{
  "hop_length": 160,
  "input": "mfcc",
  "embed_dim": 256,
  "encoder_channel_attention": "eca",
  "encoder_depths": [4, 4, 4],
  "text_encoder_causal": true,
  "text_encoder_norm": "rmsnorm",
  "text_encoder_mlp_ratio": 2,
  "grad_clip": 3.0,
  "lr_schedule": "cosine"
}
Rows from block 5 of the text encoder of a small contrastive audio-text model, named by matrix and row number. Rows with one number belong to one neuron. Each number is 128 + 24 x the weight over its row's rms, rounded and kept within 0 to 255. All counts start at 0. Numbers have three digits each. After the name is the row's rms in percent of the matrix's.
After each neuron's rows are labels from the 100 texts, of 14848, where the neuron reaches its largest size: "tokens" is the input token at the peak. Only what is clearly more common there than usual is listed. The data: short read English sentences (LibriTTS-R). In brackets: how many of the 100.
# gate: MLP gate (text_encoder.blocks.5.mlp.gate.weight, 384x192), inputs 0-95
# fc1: MLP up (text_encoder.blocks.5.mlp.fc1.weight, 384x192), inputs 0-95
# fc2: MLP down (text_encoder.blocks.5.mlp.fc2.weight, 192x384, transposed), outputs 0-95

gate.24 095:172140097100132138143109159097148126095123148129101109133093123128099116160136099161110139104109106159143109098125133120110130138157104075136112115138172096129116143123099147083096134133104084144103120104125159132128172091123132086107119137156142104106106140111100114133134088096159106150
fc1.24 094:113043116136121139098139081188146119156126106122122154157145142113125172110120148118119133156139159117129143164142154124135145177098142153114144092138139141146115158131111130101115140102176175126118122189125088131072111134144131109173130093132092119145143142128147106139093103157118142102
fc2.24 093:099138136135157123083113122119132096138155159184131103126136133113122145118150163141149125167122130137136106104107111093118123158135170117142137083134122096140120080133114161100163174111098102108117105140138128140154122112113111151134142114145132156153166155091120112134094108098149107141
tokens: "said" (12)

gate.133 063:074130138151131094125129113119106116143107148135132122143173129099131162123139169134136110151138108130131162156098110127120148119120124119145152120165081162098140123099148220122108127172111117158119121112161109100075148114136136106106113110152098124110111079089176123119110118168148124127
fc1.133 075:163131132141110115139157137144150129117128105110175143143162167109068138116111115127169134149123116139107100103102161132126158094116143140139142120153146114136110124165111139071097162152097151141106129113137134128154128122143152122135115124149134184153123114156112121141125086170102117095
fc2.133 061:140141135112152175117176110117115133130103153134094126144178120128104133152152135142135110145151146150110145080129086125109109109155163117132105101119093155093143091119140098154147128100135107111123140133089156110105139144145110092134096146149156092123177135128123122127121118103144169102
tokens: "was" (17); "not" (11)

gate.140 080:133147085153113138148137134113154123078141105103160139110202118108146155130118155143145167107121152152104118103134165143113109131170124123121127084133106126098154107144153100096117110130191139128106133113138140100150124131110106145145151115179093155132144154172137135118080067104143137152
fc1.140 084:134160135134140095143141147142143141127101125113108081127079122071133109107159141147145103130121106150157142145094092149130105118123112115085152138153148165125165138085100137135191184139094085118134139125150095143153159121119131137157137136083135094089084191109115126139104137133120119105
fc2.140 075:139125155162145122126142124149127109143125171110116136115152117122121134133108120152129158113159124113081103110125131118173117172117132116137117112107149138124158108140126102168118131120094136109139133080132146103100126152102115123131087120153156108152152147125128093118137113127152121105
tokens: "of" (7)

gate.203 069:159176115129143101101109138128135175155100113146108134161154140128150104176154134115107124143133111135140101115065094139088085161155158131144083139139128116099155147097143134121148135125070119139154122120127146090136114085149169121129131126121105121074103108143132095128154112123144131183
fc1.203 074:164148140152114126119135127140137177127154101131133115093144139111147122176120105121133179142175175118174147085094085126111160150183116090159122145119123097128136072146121140124153123173126130103078111125129136165175154137095113151154133144129087159139147141096119113134140124089088125099
fc2.203 065:153101103106150169155145103138139099099138097115148108148182160129112131148137103146155174152150147091171121124145162115146094151128112111109102131122155133125143161138146169112095152097140133099145127192125124099125189130128122145072177126117122140176135160145142146122137181115120170105
tokens: "what's" (39); "was" (25); "with" (11)

gate.241 057:121194100165116132169090094108129096148087138130137115120110114101120112144098152102168122096094118136123129077155149143127129120146148143116142155140120127158113094136134142115161106120143114122129148099127090134149171133132140139100147127139127130159159161125114159100133138099096120146
fc1.241 064:110107142111136105140127127105145147071143158086131097112097130139103150100172149136137108142140196098143143139108065142091115107122110135159148143126131127172125080109145085150141118130120090096119141116134158134104123145151069143127195114138067135165133154123101122133142143148121097119
fc2.241 059:136104106153119100142151180117152091126143148139125127138167155114169113104110128171131113119118168174150168126115163081152151122112134147163078139095130088106108111109110143157064158144141171123124140146150145132134133107118110099089127129131102092140157151096153117120131128095121159115
tokens: "not" (36)

gate.347 069:158125136109137130097156161056141144105132114103140135143167177127131118122114147108158140185140108154095113092111108130140102124130123119173115153076108168140089096112127144199163145131087083158118102145131171098166117151101114120111092094114148165133104151108123151160115081126134120138
fc1.347 072:133138168126100143113169183105123076134073122147150102117162143110121124135079128177108157155113107106089105125126083129150121163147139094110099133107156095107167122141153155129105135133148103119156107158171124101141135114088143124106113101134103103150126162130132100119120100142139163118
fc2.347 075:102115116100140117121132106117119133110147136095114217166107108106194095139145120128142098083123082142154126162152114158085120133091133153112139119143122125140112144125121098138137164121105124179097137138066115115126111118154164128115146096113115113094174131112135085124112138104137150108
tokens: "you" (8)

gate.55 077:121131109144103138148122114156163137157149119156079162131170171164100119112084128145140141106162150122117136124173144143135116150104104136116137145152079126101122103097166134152107101137142123113153160168154154148137151158156116109141146155117118138121133112128181131140139105181138119152
fc1.55 080:124152133084086136102149168089105123098174142152127113136134162113171110111132161171160125148143146115153172118126124148118100129126150192137110131145129147147140094146127146161155142072081125134126205152106098138118106168113151114116151110096125144162130111146126124135116100111099116145
fc2.55 072:128186164106153107143135151094139133117130135135107109121079119112126133097104130146102124120139065149135147148116131160102137072098167097109106115125140074129127166122072140099090163113092115136115140136175088154150104114109118156101124118119133121148162110139119104157102114128102090115
tokens: "looked" (12); "didn't" (9)

gate.174 076:151170092079111111111095120092113154122128088122110143107086152138127129155127155123125157103102126147112123137095128168155132113088156119111092101120146137091135139124128092106125166105113126145124125171129129146084144113141140117073178141096127086106081152135119128170124087083145154165
fc1.174 079:109146095099135100156131148130115133147133077088108154151160107103165107161137171147109087126106147094126117130113113144154145092068156136129103136137178081128158115081147109119104157104133135137172147168100115133068122130109155141135134134116124162144126070159120126104146146078146101142
fc2.174 076:144133135116139147159148085129137118110134115157162156137174132124104159123135163118158119163132110097139182135143149132118174139147125106092183145121113128173089165100124097147128123104144122150123124160104097125106117125081111102148150100131080129135149119179138121123144145147122139086
tokens: "the" (7)

gate.127 105:092159108089111170137113153132140095138116150105118093129097117144169126129164128180117117124127124110144103150151111148112128152122129121098124110109154094106133123104117120133201154122066130113115106152129126130130155117102139133132124136113128107108104129119094152119133105091106156148
fc1.127 109:155092138173103154148097134103129135136150110091120095157117133119122130157129115135109102127114081101120093109134132119091135136145128130135113167134112129127174120148092121205137129122143141111156104125129118122089127137080101122129105134125159097117160137089095227142106176098134111141
fc2.127 114:133082131126135165157128118144128099129090162097139137136166134141164131142133150167140113138138162116117145146124160134163157128118134125143102103140118167098121109164146111155130112091137152131146109125098135114115148172108095092153092116122127133075172164086146148119142135113107147157
tokens: "was" (15); "not" (12)

gate.64 069:107177147152122126149117127141124122127104162138118073106087134100122141133129125138102152096102139135143146132112123110138141128154089105122128132134182145105115124141162148128092127125146095137104126169112106104134143113119139113170139131175081117112148125119188119154120169110180068140
fc1.64 075:089136148178127130103129126093149128127119144098116083208112094138129159136133123170118144155111112135163132127106132146151121142183092092095138115117115167131121135153141164115143140117115093105146134113118134116078117068154110165111156132131124115154091123101145115116110089175126121092
fc2.64 069:133120165086095128111118146162117131150145150152103170151120125084058172167084162074122148157145097127147136125075135138154153140137157117123151118158159123137120102156118144087141117100085125127141116150091132138139152113102132102105110110132112110167123124130126110127109142120152118110
tokens: "she" (25); "you" (10)

gate.86 086:121106123116140113106125121142170141121125105140130128108150158136110157117089143118184160123125131160101113130121140138169127140104170117122092137166188112099133125123113138115119129180164153126124099195146134165098133141118159144099114121152100083100135106118168149104143119176121190129
fc1.86 095:099098125157122140176138102127132103154120078158119154163142106136143172136134128140084143077157108085119101114114156128098163138107160150124171121131083112187106158104137140108093112110174115131136136106114109121103090142139154113146148076121124152110128145085129171152132126118121092138
fc2.86 088:095128150162117167183134135098133106071122158110139151094170132152160138121111084159125170120122148110148128131173132143149119128111145178105125144154126121092127122086109130144106104108164140111116143097123148116126149153082145190102138138141106092088113105138122119113147143126159168156
tokens: "a" (11)

gate.84 080:151107140095135155138121112135118159177117092176143119154125126139102197121084132120115125121151170097118138122116144144145155146129150122086139113136099096135119129109090122114099155141162094163126130118157134141157129149089110107102096169115107124165096122120086114115164126163126142081
fc1.84 086:124170140121146126125145143126117151112139122149147118131110142132138107154135094135148146165092117170129099124111132118164113141130096127159142100113116104086122145125147158115123146137129144128139116042107124138152106150074186160118093142118104094123092166163146103108105132120103113155
fc2.84 074:134077143141101104122095123121104141117120117079100112120132133123121075140088102136137159133149147067167146169119122154152099133109146128135149154146146125131138121118130157201165148129117132139129119115158072150104130161129121113125154139121162177133092149130141145153074139129107130133
tokens: "the" (10); "and" (8)

gate.99 074:150089120117148100155125140094124146111141161201140155095138094123117154146130155122108159126123160151131154119126139114128126130081108144133078098162115142120159138056102120142104126138123078142140105094121129123168141097104126122112105148135106115109124131073096093112142143120127154132
fc1.99 079:137118121139137170111136157139152145114130101134147128140119162093102165149115122174145131145109163163126093127101118145148138159134112110119117120159191085115114138139131122114124189151094102154113152170122119135113143105125147106118094159141084136110116098163123050114114112139150145142
fc2.99 071:104067106155119112099109118097146117146121133119132126156112145178195088132121125165124091142135183145161149173114115164135118123127123118116165073121155125109135128170155144106162113096151153123092143131100122144124146113167124106134115148160100136125133136098148151154139121135143153129
tokens: "a" (15)

gate.202 076:112115116126129139154108122115146112165111135091117066132098093150160146157124113152105116120152117114150132101104076143141112132161121146123174139114143110143127112129109120145106143116120140102137150103141156133119146070137139102128127100152132103189126160116139120144082083118095103117
fc1.202 079:145119084133136128100142151112150118119133112162137160145136121132119124100119115155065073117133083167106144140144121150119125099112110139130139116167092116132097179118137096124084136119115090151103131091144134161107108128116150116139110156092110149094126069125143092096132130128105147118
fc2.202 083:095148118092103176106138117089155104112125121153119148117108122158122170145082122116120106116110075163163132109092144141086094150150136158098107145117092119152159138126105164123136146148141139106138132080129155153101105134149133121089119136128117123134140120121147116128142117154123119105
tokens: "was" (13)

gate.349 151:117126115119115118122133125162107109147085115155106123096112147153147159106138131174117114129115160128101106135152095139099106120127138100105162129119121113112101131103122140148152177127142169070097145156133122108133157143150139130094141133103150089092127137151112148134188124131140130105
fc1.349 129:118157140143115109153158127127134141111136105095131129111122088121150152155126091103146130111145121135146165086168121123117078098129136134080117136137102103131131104125139150078126149134156142145143123129133173136119083165185107082139171097147189140111180107124155134110118112130160116080
fc2.349 152:126134131113117110125098119161114162144127163166138090129109142127077101106151124171129124170116139166125125126121140114114119167148080098203124134099178128157097177142154152108095134141091122134116169152112109136142099083107108130125158141127110135168104151130129126130139164155133083131
tokens: "the" (12)

gate.156 147:109120132092100111082122113176133140111076140148150153132133168138139117098149123190168121156120168176123126125148104148134119113161095150165150152109170127108152087169155124155159095180082146144108128128160148140153131137149106147144124140092110093095126108115158126123158103122129169145
fc1.156 129:140091116143186137119152147129096142102114159075132136114082129160193073143179107156123111120138144158139161075135167081123091100114135193154090135139114117111129112179114138103160113141117164134144140135107121140133096171150165140127122134126156136143143101117111112139133155132105130157
fc2.156 148:096167108118111154180106111078155118121146115148148160166153144120115144135095127141104125129117091159133092155142124164110123115118154138120136164115095144137133151088115097119103085114134105134114144098118140114122106048112146134117116157141099103064109149147144144105118115131149120119
tokens: "i" (13); "to" (9)

gate.57 094:124121077124138113117149109124124119140141130159167129124135114151147104100124152148137113152138152167141148165141121121133126150103141185179124136135123147100069120146160145148119124057061101105120138145128132066126136122100108125144148158106113155133120142131139115175124157131133158139
fc1.57 102:123166152144117113130074091131092137129167099151122137138118117132117137123106111106151133187103079160117149118136142131119083104159139137101090144124180129126102183142125175071092111128172124088138110146130166119124104134140116156161121127131121130112125122114121168096091061091121125106
fc2.57 096:127164111095139182150158111099166131084122096123162135122139092131161135126148119125116074110108081136129129162158123120142113091136152105085146168146139128105124143145154160118127156095121159132133147103134141121133091119103154145077120129080134095100133115155091109131141151164136116159
tokens: "was" (38)

gate.159 102:134168122117116122099136162120150188124135124149155140125108116096121118106130129131126103127116105125095118163148089175112143100097134123117146133112157101118123103111095063141149143094098162123148122180101126106126136154135124137147122134137114100090145150116073130162130127079127149118
fc1.159 101:083103118118140087113108144123099136120108096106130116138126152109123089149127133111123138154135096131080122137122100154108094107085130131147132133105139130101142106103121101180147167146089156098127136159136153091157109125142131108133126094106147114104093089135090139117127121083149129118
fc2.159 100:127093135102130167127161104138132088130124132125105135150155137128140132141110124120131144132179149106124156170109158173131162157181156143119111137155125148129149106150151117133128143132173138175167089166112110114106106164166122104148141109134091131111152149102132123121113126133131159098
tokens: "the" (8)

gate.229 084:132131117101117121128135119112138175106158091131127111122141177109142168173152101130103095134129100160134104084125147138112103092144150123151129130123155102149154115090107137061098179102096153191122164215112107119126164131106161152150128160084124121136156115183132125121138119112123107118
fc1.229 083:111157109086128142133107110126138167128157073156136137112131110076134157114113135153108090110113094136154120117129139123101134081115151150135122136098152098156092155116129128086110160122120143137141148171108125100141150101169128163098183113083137129122095154145126154134172151150099109106
fc2.229 091:148089127080141093080130146155092126161147104112133124079136139167134114168124131127157122103141179096096152133135151134152130164076137149153149106092129119134087129135142118115141095121131131140127115132113119118139143140119156111123131144104105127108124094133149144120148152142136187144
tokens: "<end>" (29); "said" (7)

gate.168 072:153140143107137107100182130137146131132129137121148126121130100100114136111088143129125171129120110098118173114099115136159117057130147129190144143152131129101176121098114148115154153110098153125116121113109136135151124102130155106115096139123136102160130057116099149132139160121126115137
fc1.168 073:118155125169112182128119129101106101096153151088116125145134135146141117161093108111125129120115128077067159117082118143146135110087133183135110186145110105124132135080088114149170103140103141124119105099132163135133095108114170115098111147134114080088132165101147118104135136116125086132
fc2.168 071:110126110105135104131130139177089093149118176108120130124125134110103134158109101144121123109152143099107148133160126133107117117086136147099126132121145107121157105132145160133074113142155146129140134130159143117155137129117148131111080140148118105152132110159113169132158136163136142119
tokens: "<end>" (30)

gate.214 073:185130117147153127121133108138146132121137144097154146100128132109137142113121098139125133103144162140115158117126121144150157095118122136132087134127135127121154120121142102129092138091085170094167121151135116125129099131133115180110131118140148067122093101131097067151126081071093084141
fc1.214 072:146142075108129187143140121130103116133118137134131132171107159123140145117174151108113121118137137141122111139109122127192136157099089123089156110111170146133120104117155171140162092120156123111142076142126099112134123109133146105133184124116089124078136131134164120119117212120143131090
fc2.214 068:115134176118107094159109135145158164124107109154147104120124060118171136126152131107140105136096108163098129147141122143118088090169132140096134123117124124113140128125114115099146128124165090133133129177147099142160148174132083150149165142162135136114129113124089147148121077129138132123
tokens: "not" (41)

gate.366 069:147153117091151092139128158153163180142119160122135133123146155123114113198134174124097112111119138123129074123139120122133172145158122156160153123121106094098154107126125143091107119135106097083155140115142154136161114108157134119133128115104101065097106123154143088108094097100121172141
fc1.366 071:131155132134148152090147126144110145147118144146129122100087141138102098123150160134126112125129158109117170125144143126141131148072183128124108148122108142107167132147121098122155121140114142139070166132100131147121154107137207124080102161120134122167121145125133094087165156097124133170
fc2.366 065:143124123127151109164083210092102122112120134148109116139128158064116166124132122109123083117075128189139126122122134137093111099145172191162095166101118142119115147083104100170125140134121113167090122139154110158154112105127150134080152126138138103144121108112105145159088148169137134147
tokens: "<end>" (26); "that" (10); "where" (9)

gate.7 136:174124137133149105167133175129105158092105122119152130123102145125130170178145100110072127087116121126128100085154109108109099085112160168159084166125113102118138132071129119164076143103132125144148125123110128107137147139142127111142105135123169102071151150147116156133129128097141162105
fc1.7 136:134149144121130169136138151097121093133124140080125106164098126132166110116122122118110153161107120086159143125105138118106131144167138122147063140110137134157151152112123125100148163109105150137133131083164131140113111094127081122157087126140116175126140161117089089146132129133116094141
fc2.7 131:179132123156135121152142104108133153090125119147129141103130134128100168137128080143097134116131080138130118104132137112121085084111107154097111141150139112110139183112097165098096149094127147125129168135141127120097126129151104131109137156122142104196141153169104102157138128131146096116
tokens: "not" (8)

gate.9 080:120089109124130098142140142082137105168137152119127104096123094108138127101102177185116122155131138140104171105109119141102147120138092117141128127141129110157115113170133116153136119145166104162157129147094105123150129112098117125139149139149150112165144155079169137149133125143124151103
fc1.9 082:155169102092138073128146157111120141133105127159152102132146166130163143155139112109120143106182150094137168086117105143122101155086142161181139167111115118149121084139142121127144155130111099138129158124165141089116105137111126125119118122111163113092117118166137107105104155108155125128
fc2.9 074:112136115158166102114125148133115105136152143130113131133156093119121107092127124121136105099124185100144140158167089143120126131117128098096108103134042099112137103108135111121144142102058098139142106085147140078168130127080109101126098143108169088123139160104120121122085118111143125118
tokens: "and" (12); "john" (10); "tom" (9)

gate.256 080:112060101109109178122161141089115128136115182138146143120123101146155102104140150171116137119109098135128141188161096151149142103145100159162113155095107176161128113139098135122131140126075131118115114108095124113129102129093112126127091100129130169151118171082144129144127142133124108104
fc1.256 080:148134154149131102134140152111104144138105113100133178097145102135163135108109158109142163163177121128154153141140145122194114138133143087151112131163092136148129098140090130113185112106073075127125099167115100124129129156128111125134108081144108147124117095129096121116149156116116122129
fc2.256 076:144130178100143143118103118114101120118137120148120158098122125135126162187119119143129141103123121136119168155120136144175155131101118152135132133150117135097118111104154102157129107106147117102111136111116111108130132130156117145119090157150112075149139093158126162131134166117145149122
tokens: "how" (29)

gate.149 096:154056133126119145170157109115123167149152150074137170162114103114174109130131139119095073126133097126164135106129129127138122089141104171117110157136119111140130144143080099142140139131099170139141149142110109113102087124119139145157097122107154134158134116112089144158115144111101112091
fc1.149 097:143098143152121142157117107122117151148145106128100118141096107161139105180147107153093124094119101152100132106137139106126151142126089118095153136125119094138127170113119126138096170124142148127163129171127125140132115123102175137122135166112149129147141088142111149104135105174097109149
fc2.149 096:160151129108157125155128102136090131141132111092113135122090145153153101135150119140133089140122115120109098136130127143136122092089168125126143107129112113107114136139113116136161136107102167150073154132123097126177148121168125127138102120065131138113140153109118134139125090113106143130
tokens: "said" (13)

gate.171 111:119075136123128119127087103100152152116108146102107133197088131107156127148169121113096106151108112132154107133138109166125124122131131157166114132087131133130133156114106106174099130141077089112107155096156153101158132102125147168133055109082141139113109080101081123119149117098082098139
fc1.171 121:134174129124151141100122177142136118163127180089137112135152099103142124063159152143102129160103126118115150141076152159101125151185088085133117162127144166167161104118133123127158163144114161131131087073129137172118122088132109118122123127142142116079138121104119115149124149154125140133
fc2.171 123:143119094090117143126179117094151127129123115115121150162175087160139132137133172151126107086139123122156175100116113133150109135120097127093152139139083153133132110122134147110132140142121094157119158097127156148089100105161114086134170123123159111091159140122150126093149160139140106091
tokens: "said" (9)

gate.306 080:107130105115158126142151145144103167141132149190092143106140176119091158138139151141136137118116134114089077128145197131126128135108177124142163115115113104132121110108182131114073100091161118123172121133069137113130141117123184132129178154133119122091108129133131133125103103123111159117
fc1.306 100:152150129099146125134125097128134148119105137100110128156121123135090146122183158164140113097095131158124140117155120138127111105128102130141130108144151108085161147126146121097149150126109150107134136136166123141107102130111111161143123129097130094105116136159128097138103183082087115098
fc2.306 081:137179155109150118139165164142132133131153130135135127131111151119132089155101122144156152144153109125117144157159121169172150154117116141131127089138144104134132145128140070125128087133101154163135087149089098126142093161177131139171117116153125116126121124137120123105109094148125164138
tokens: "you" (7)

gate.323 084:161123133067132078121156130132162155092144133149153123123154171125169156166112127149084124114135097092109114131092108161116146102099172166135111132137146123108167126085156100122075154062128161133159115124164138160113109107124126129129108169110106115117156099149136113165113117090147112159
fc1.323 088:113145077134132142127108089122125123103105125172074107124126125166106119149128126167140146131129172117118116162115156151159109091134138098112136113138167116116132128189155080108097097138097157129150113105167126181119150138117098149104104108127178090140115113109091111134141075134097144122
fc2.323 087:112115124137156152121164156167099124134138134145118134111150127188101058134081129138128161113155152084142118104140183091164094152145137143148143123146089147162121086103126127112140114093143108121120161093113139133128134114128149133080116135089146138142123082150151103112129148121118137159
tokens: "therefore" (11)

gate.272 073:129121107121086159129121101125130109099139086132130132133121117115089192116116131123082105096144150121096158156119132122137140142119156174112139142152169109137131124083117142167124127093191176153133119186141115129116152162136144165118145138112119163155149099148150117092158108127137110143
fc1.272 093:152061125114131083143115118115144175101140146151125159156106098137099100137136136070084104157145140136137100145125128135141150108119135071152126113119114115127117117149132138114111092143085128110118141107142124180141138130141099166122145104113144133175146100106125158138128126128125161133
fc2.272 077:143154124104132138141135167146144097123116118093128139126138139146123138101139101128142112135100112112124122114149087171087149126094124159146140127140118135087146139106144085149142158139140176134119121146119104076152111124145113122117123131148132130092179128105157131173105094143147123149
tokens: "oh" (16); "the" (7)

gate.25 091:128084107128108132141147112132136150167128149143124155176104145116137114142156139103116111148096085157134126127144133114113121102093147153148133137107116148126110182134112111109119146136119075122099140121129119129149112116155138161115111117111114123143084138120127103116130125128133123143
fc1.25 084:131126115132102144124112132174132152137122185098134087090113140116127102116158119119121117138097121161095110172121114170149145138140116088123112120112119152164136199147138106114120153105136162123127125124117123125113135100124107137090103112133127094131066189145079097139133110156148143150
fc2.25 090:117158143135189110090120142133128135147140168153134149136102094093150107058181149125154109108126126150123146121140074140106153138142140148146149117110132151124118127118127099104125134112067129126123171087155129151150084087153113121098114093131139128105117125127128093145156119105161103082
tokens: "what's" (43); "what" (32); "let's" (14); "why" (7)

gate.66 165:156096116086170088106174116115153171149112121129153145120085140136152194172138136116101148110118146136142123140110093150130121151098134142165102136135116137113128146101128095112089150126097094125137123097100122124105131134151145132141115124125133119110126105141124127143177113129116125107
fc1.66 156:171130141155157134179142174135108167118128106121098111109136170135116076134116126141175152093151151141122104141140154107171138147098119116134138157163112114108147125102152125137140077115144103163121116128125108165183157156135143110116121142174120087103112142095160140141141139150123175132
fc2.66 169:122116149107107087112117141149127146175124133135139134145169116117140109134156181106162167124146149116103151134128092156138138140105119131127139053108144131103093056113145110153147117146120103101126109137134144094171159147119129113156125105127122179098129113095130189093131123097114177090
tokens: "of" (7)

gate.8 089:112115101105107151153108161106132118099095138131136156124130140127174115110135144157094129140137113157139129114151113136133124140202116139129116134123111159136134120160152084138161113118088140106071154110103118122139118122101124162099140122145134138112157117118107172117167137116167103141
fc1.8 092:177056116124129100133178119122159143124132154109187164122120114116163084121127133118121136127109089137145141129142128120161089118106157175142109098127141144126133145155134115170154112108094122108096111126135121136173127121111126178116080076151166112165137118086122105140159173096146120121
fc2.8 082:110146117118099103143095145090115172189133131155161150117131089143137138089141139128113114116097136171108088111144118144107108160127114102106151132113145101171144097077164128147142095139110086109112186121141128116131150082085119115109156111123138106092106143151149136145104146169129118130
tokens: "o" (8)

gate.309 064:110120146107092164121103111154116113121111147109130107138149115079120106099119140184133144138117113114112099098131115130108135134120131074117149138084151120129137120146111145102135132106104123142122136148147149104113150113104130120121134095085163155150123145128060171157131133120169126139
fc1.309 071:129155106082162106129101169138167135171119130169125146098146144108141135154120140130136150115105145119101142153132140121144159126122123154170167080148184146115098137125131114121086096149132133169129133135145137110121139170156223133121119128123138160117101089117138124134151140183159135120
fc2.309 063:128136107134153116132156125091163129111152150128148132113112141109079183133135096131150091135096115151124099132112117126085133100129114060119102119139113122146137135118122097087072131136110102151111134150115100138136133106150139152133123149144144120142101143140109105120119094140141096080
tokens: "not" (7)

gate.138 141:145132087097135103101166100167155183109121170150126119110133086108090143087119153142154158104160142143162155137150120150127160143147096132107150096129157124118104153133159139123112133132125125146146137163121131131122132106120110108131118172136115090137137090159122108128168108144124168098
fc1.138 139:110149134134101101119100081120167135115172093113115131156119126103139111134156159096167114096102093126153140125108134180106144075135112162103161131120156123140130119130142102127186117109153171143174129159160128146126090130121132154141125113106146117101132116108134160121078124059082118128
fc2.138 143:160086085135139141137150100157119123127146108091136115129096103144111102102127102119117124110104132136134165138146160137152112117114121165099114132180126123105127163149116122146137148108142192115148122143139110118092113150141109158109166123103107079190111109146143106189150188157154107129
tokens: "said" (8)

gate.187 079:122106121142124123071083117121112142133085129115125103144119135122121142095145080117172126085111116135129124116159126095133137115128121102151160098080119143121137167115094135158106142161201100104108144122134108121158112106101153092145111095128145122124130132097121139116168137148154124115
fc1.187 074:114119132130157141121131119101111156156185132118099186152128098131145108110116099055153110094104143170155155107091157127145149124095149154124152141143102094121155163123124107138134133140129166122149132138093167172127110114143105137141106123092125138125112077123155143138133139172133132139
fc2.187 080:097153139104137112124139113171130149160139133130099123136116125144103108126137164125140117094168114092161081137097159151189107125131150074127084114098112097102126110163136156120141154080092147108128092154110133119135101141142164132083130139101121135134126125148118143106087129075136134134
tokens: "this" (71)

gate.320 079:142098140095129086135116128063173129141085109140131125113096175122139168128118136135118134114104116096146099149092098129131150134145167140101164123156143155104128111070109166100078119113167086146142117145098110168122121137128157134139156139170105079140136115147100141135138101160135143128
fc1.320 087:110182178101138100140070098165160095106136127135117171130162115121131140112141128085141161113142139150194118118177171098113139100074158123102087111152142124128113111091124107138102113171125131135128116150150157110118134112151120128133116141146106125100146146143118109103109152122115170137
fc2.320 089:096181149141115105145119132102160123108124103150142141127148151144189106112119152163180111126146133137125107115156111137124148165108126128138150092140086104119134066117150111108152098105106117137138143104095139136129159143110109131098102135134111166076139137101142136126115078124148147163
tokens: "<end>" (23)

gate.119 185:160140137106146120093166132164085128134122143133105133133117116157120129134120143121142105131110120108118146081096136052166140092115162151125099139176132106112083102122138193143167164094121158127163133151155168112151155143110108123122098165093139105144127098113109124144121158124113137184
fc1.119 177:088163122114113149182140186145147128134125149125131143097165127127102151101129139144104114087139123126107089159164114157114161140114167115100149137130116122125166132097160093131070110131146095173102125105124133137099159129116130120139165124174137095086155124131135141131135133149165138141
fc2.119 198:144126159145149143141154155117086111128115124120144171148138148157179097137126143111105127152095129118104172126122162106172071103110155162144110161149093173127107128116113127106148118125122125144060124107155106144123082147120157143139129125112081136146106106117130116128154177151117114144
tokens: "not" (11)

gate.87 072:141222140127123126122095144154157105156104149125060146121150118105131147131145122194119165152132092132125138152135120139093100120130142136128163125103147137125141093129170114152180136131110109134100124112116166139186149158151074149148102158088121116100140132104146142107120133131128102118
fc1.87 083:118185111182120133143109103180116091127116118112104122114155121125120124081174082117179119130114139136135099137175143138095135141079110102132126091170142188135145144092142121166147182148172107085085154154117132145158124118147097100132129089098099125094130167138099133094139172158155134116
fc2.87 072:196148173127118132122120099086126112109092107135163146142120093089116157095113088109082137128116134149138179128101091106119094107154133141133107139116124163139104108122104188139119163138144125095135139179139165122147120132164062139115126127134136118165117097161125102140156126132142094115
tokens: "who" (9)

gate.23 117:128126199097108106125181170151152148140141093125162173148151142088104172151093139112082102134134129140123132125104152144100100119073151120152096154116143125189144156115125119097065142121082099150123128128105127163120108103135121135183093124115116135106172060095148091128140170150124126133
fc1.23 121:139137138145115130101082100103137108126152085089167110136128143129133116117122104145109105135100070128137110127146158103144131106065162158167111114107135100128148165160118133071102129111136197098154139140135126110112081162119179153146116138102120159120163147121127103114083130127156135146
fc2.23 133:118119155167169130128125144123127096127099152103115121124140117128121153136117111132111141094113166086107156112131116162120133120087140155142153162153096134164162128081081089149098126124166106170097085075174095134115131143091135111124105123141122131190094086084137090133149133124098091170
tokens: "go" (27); "no" (19); "now" (8)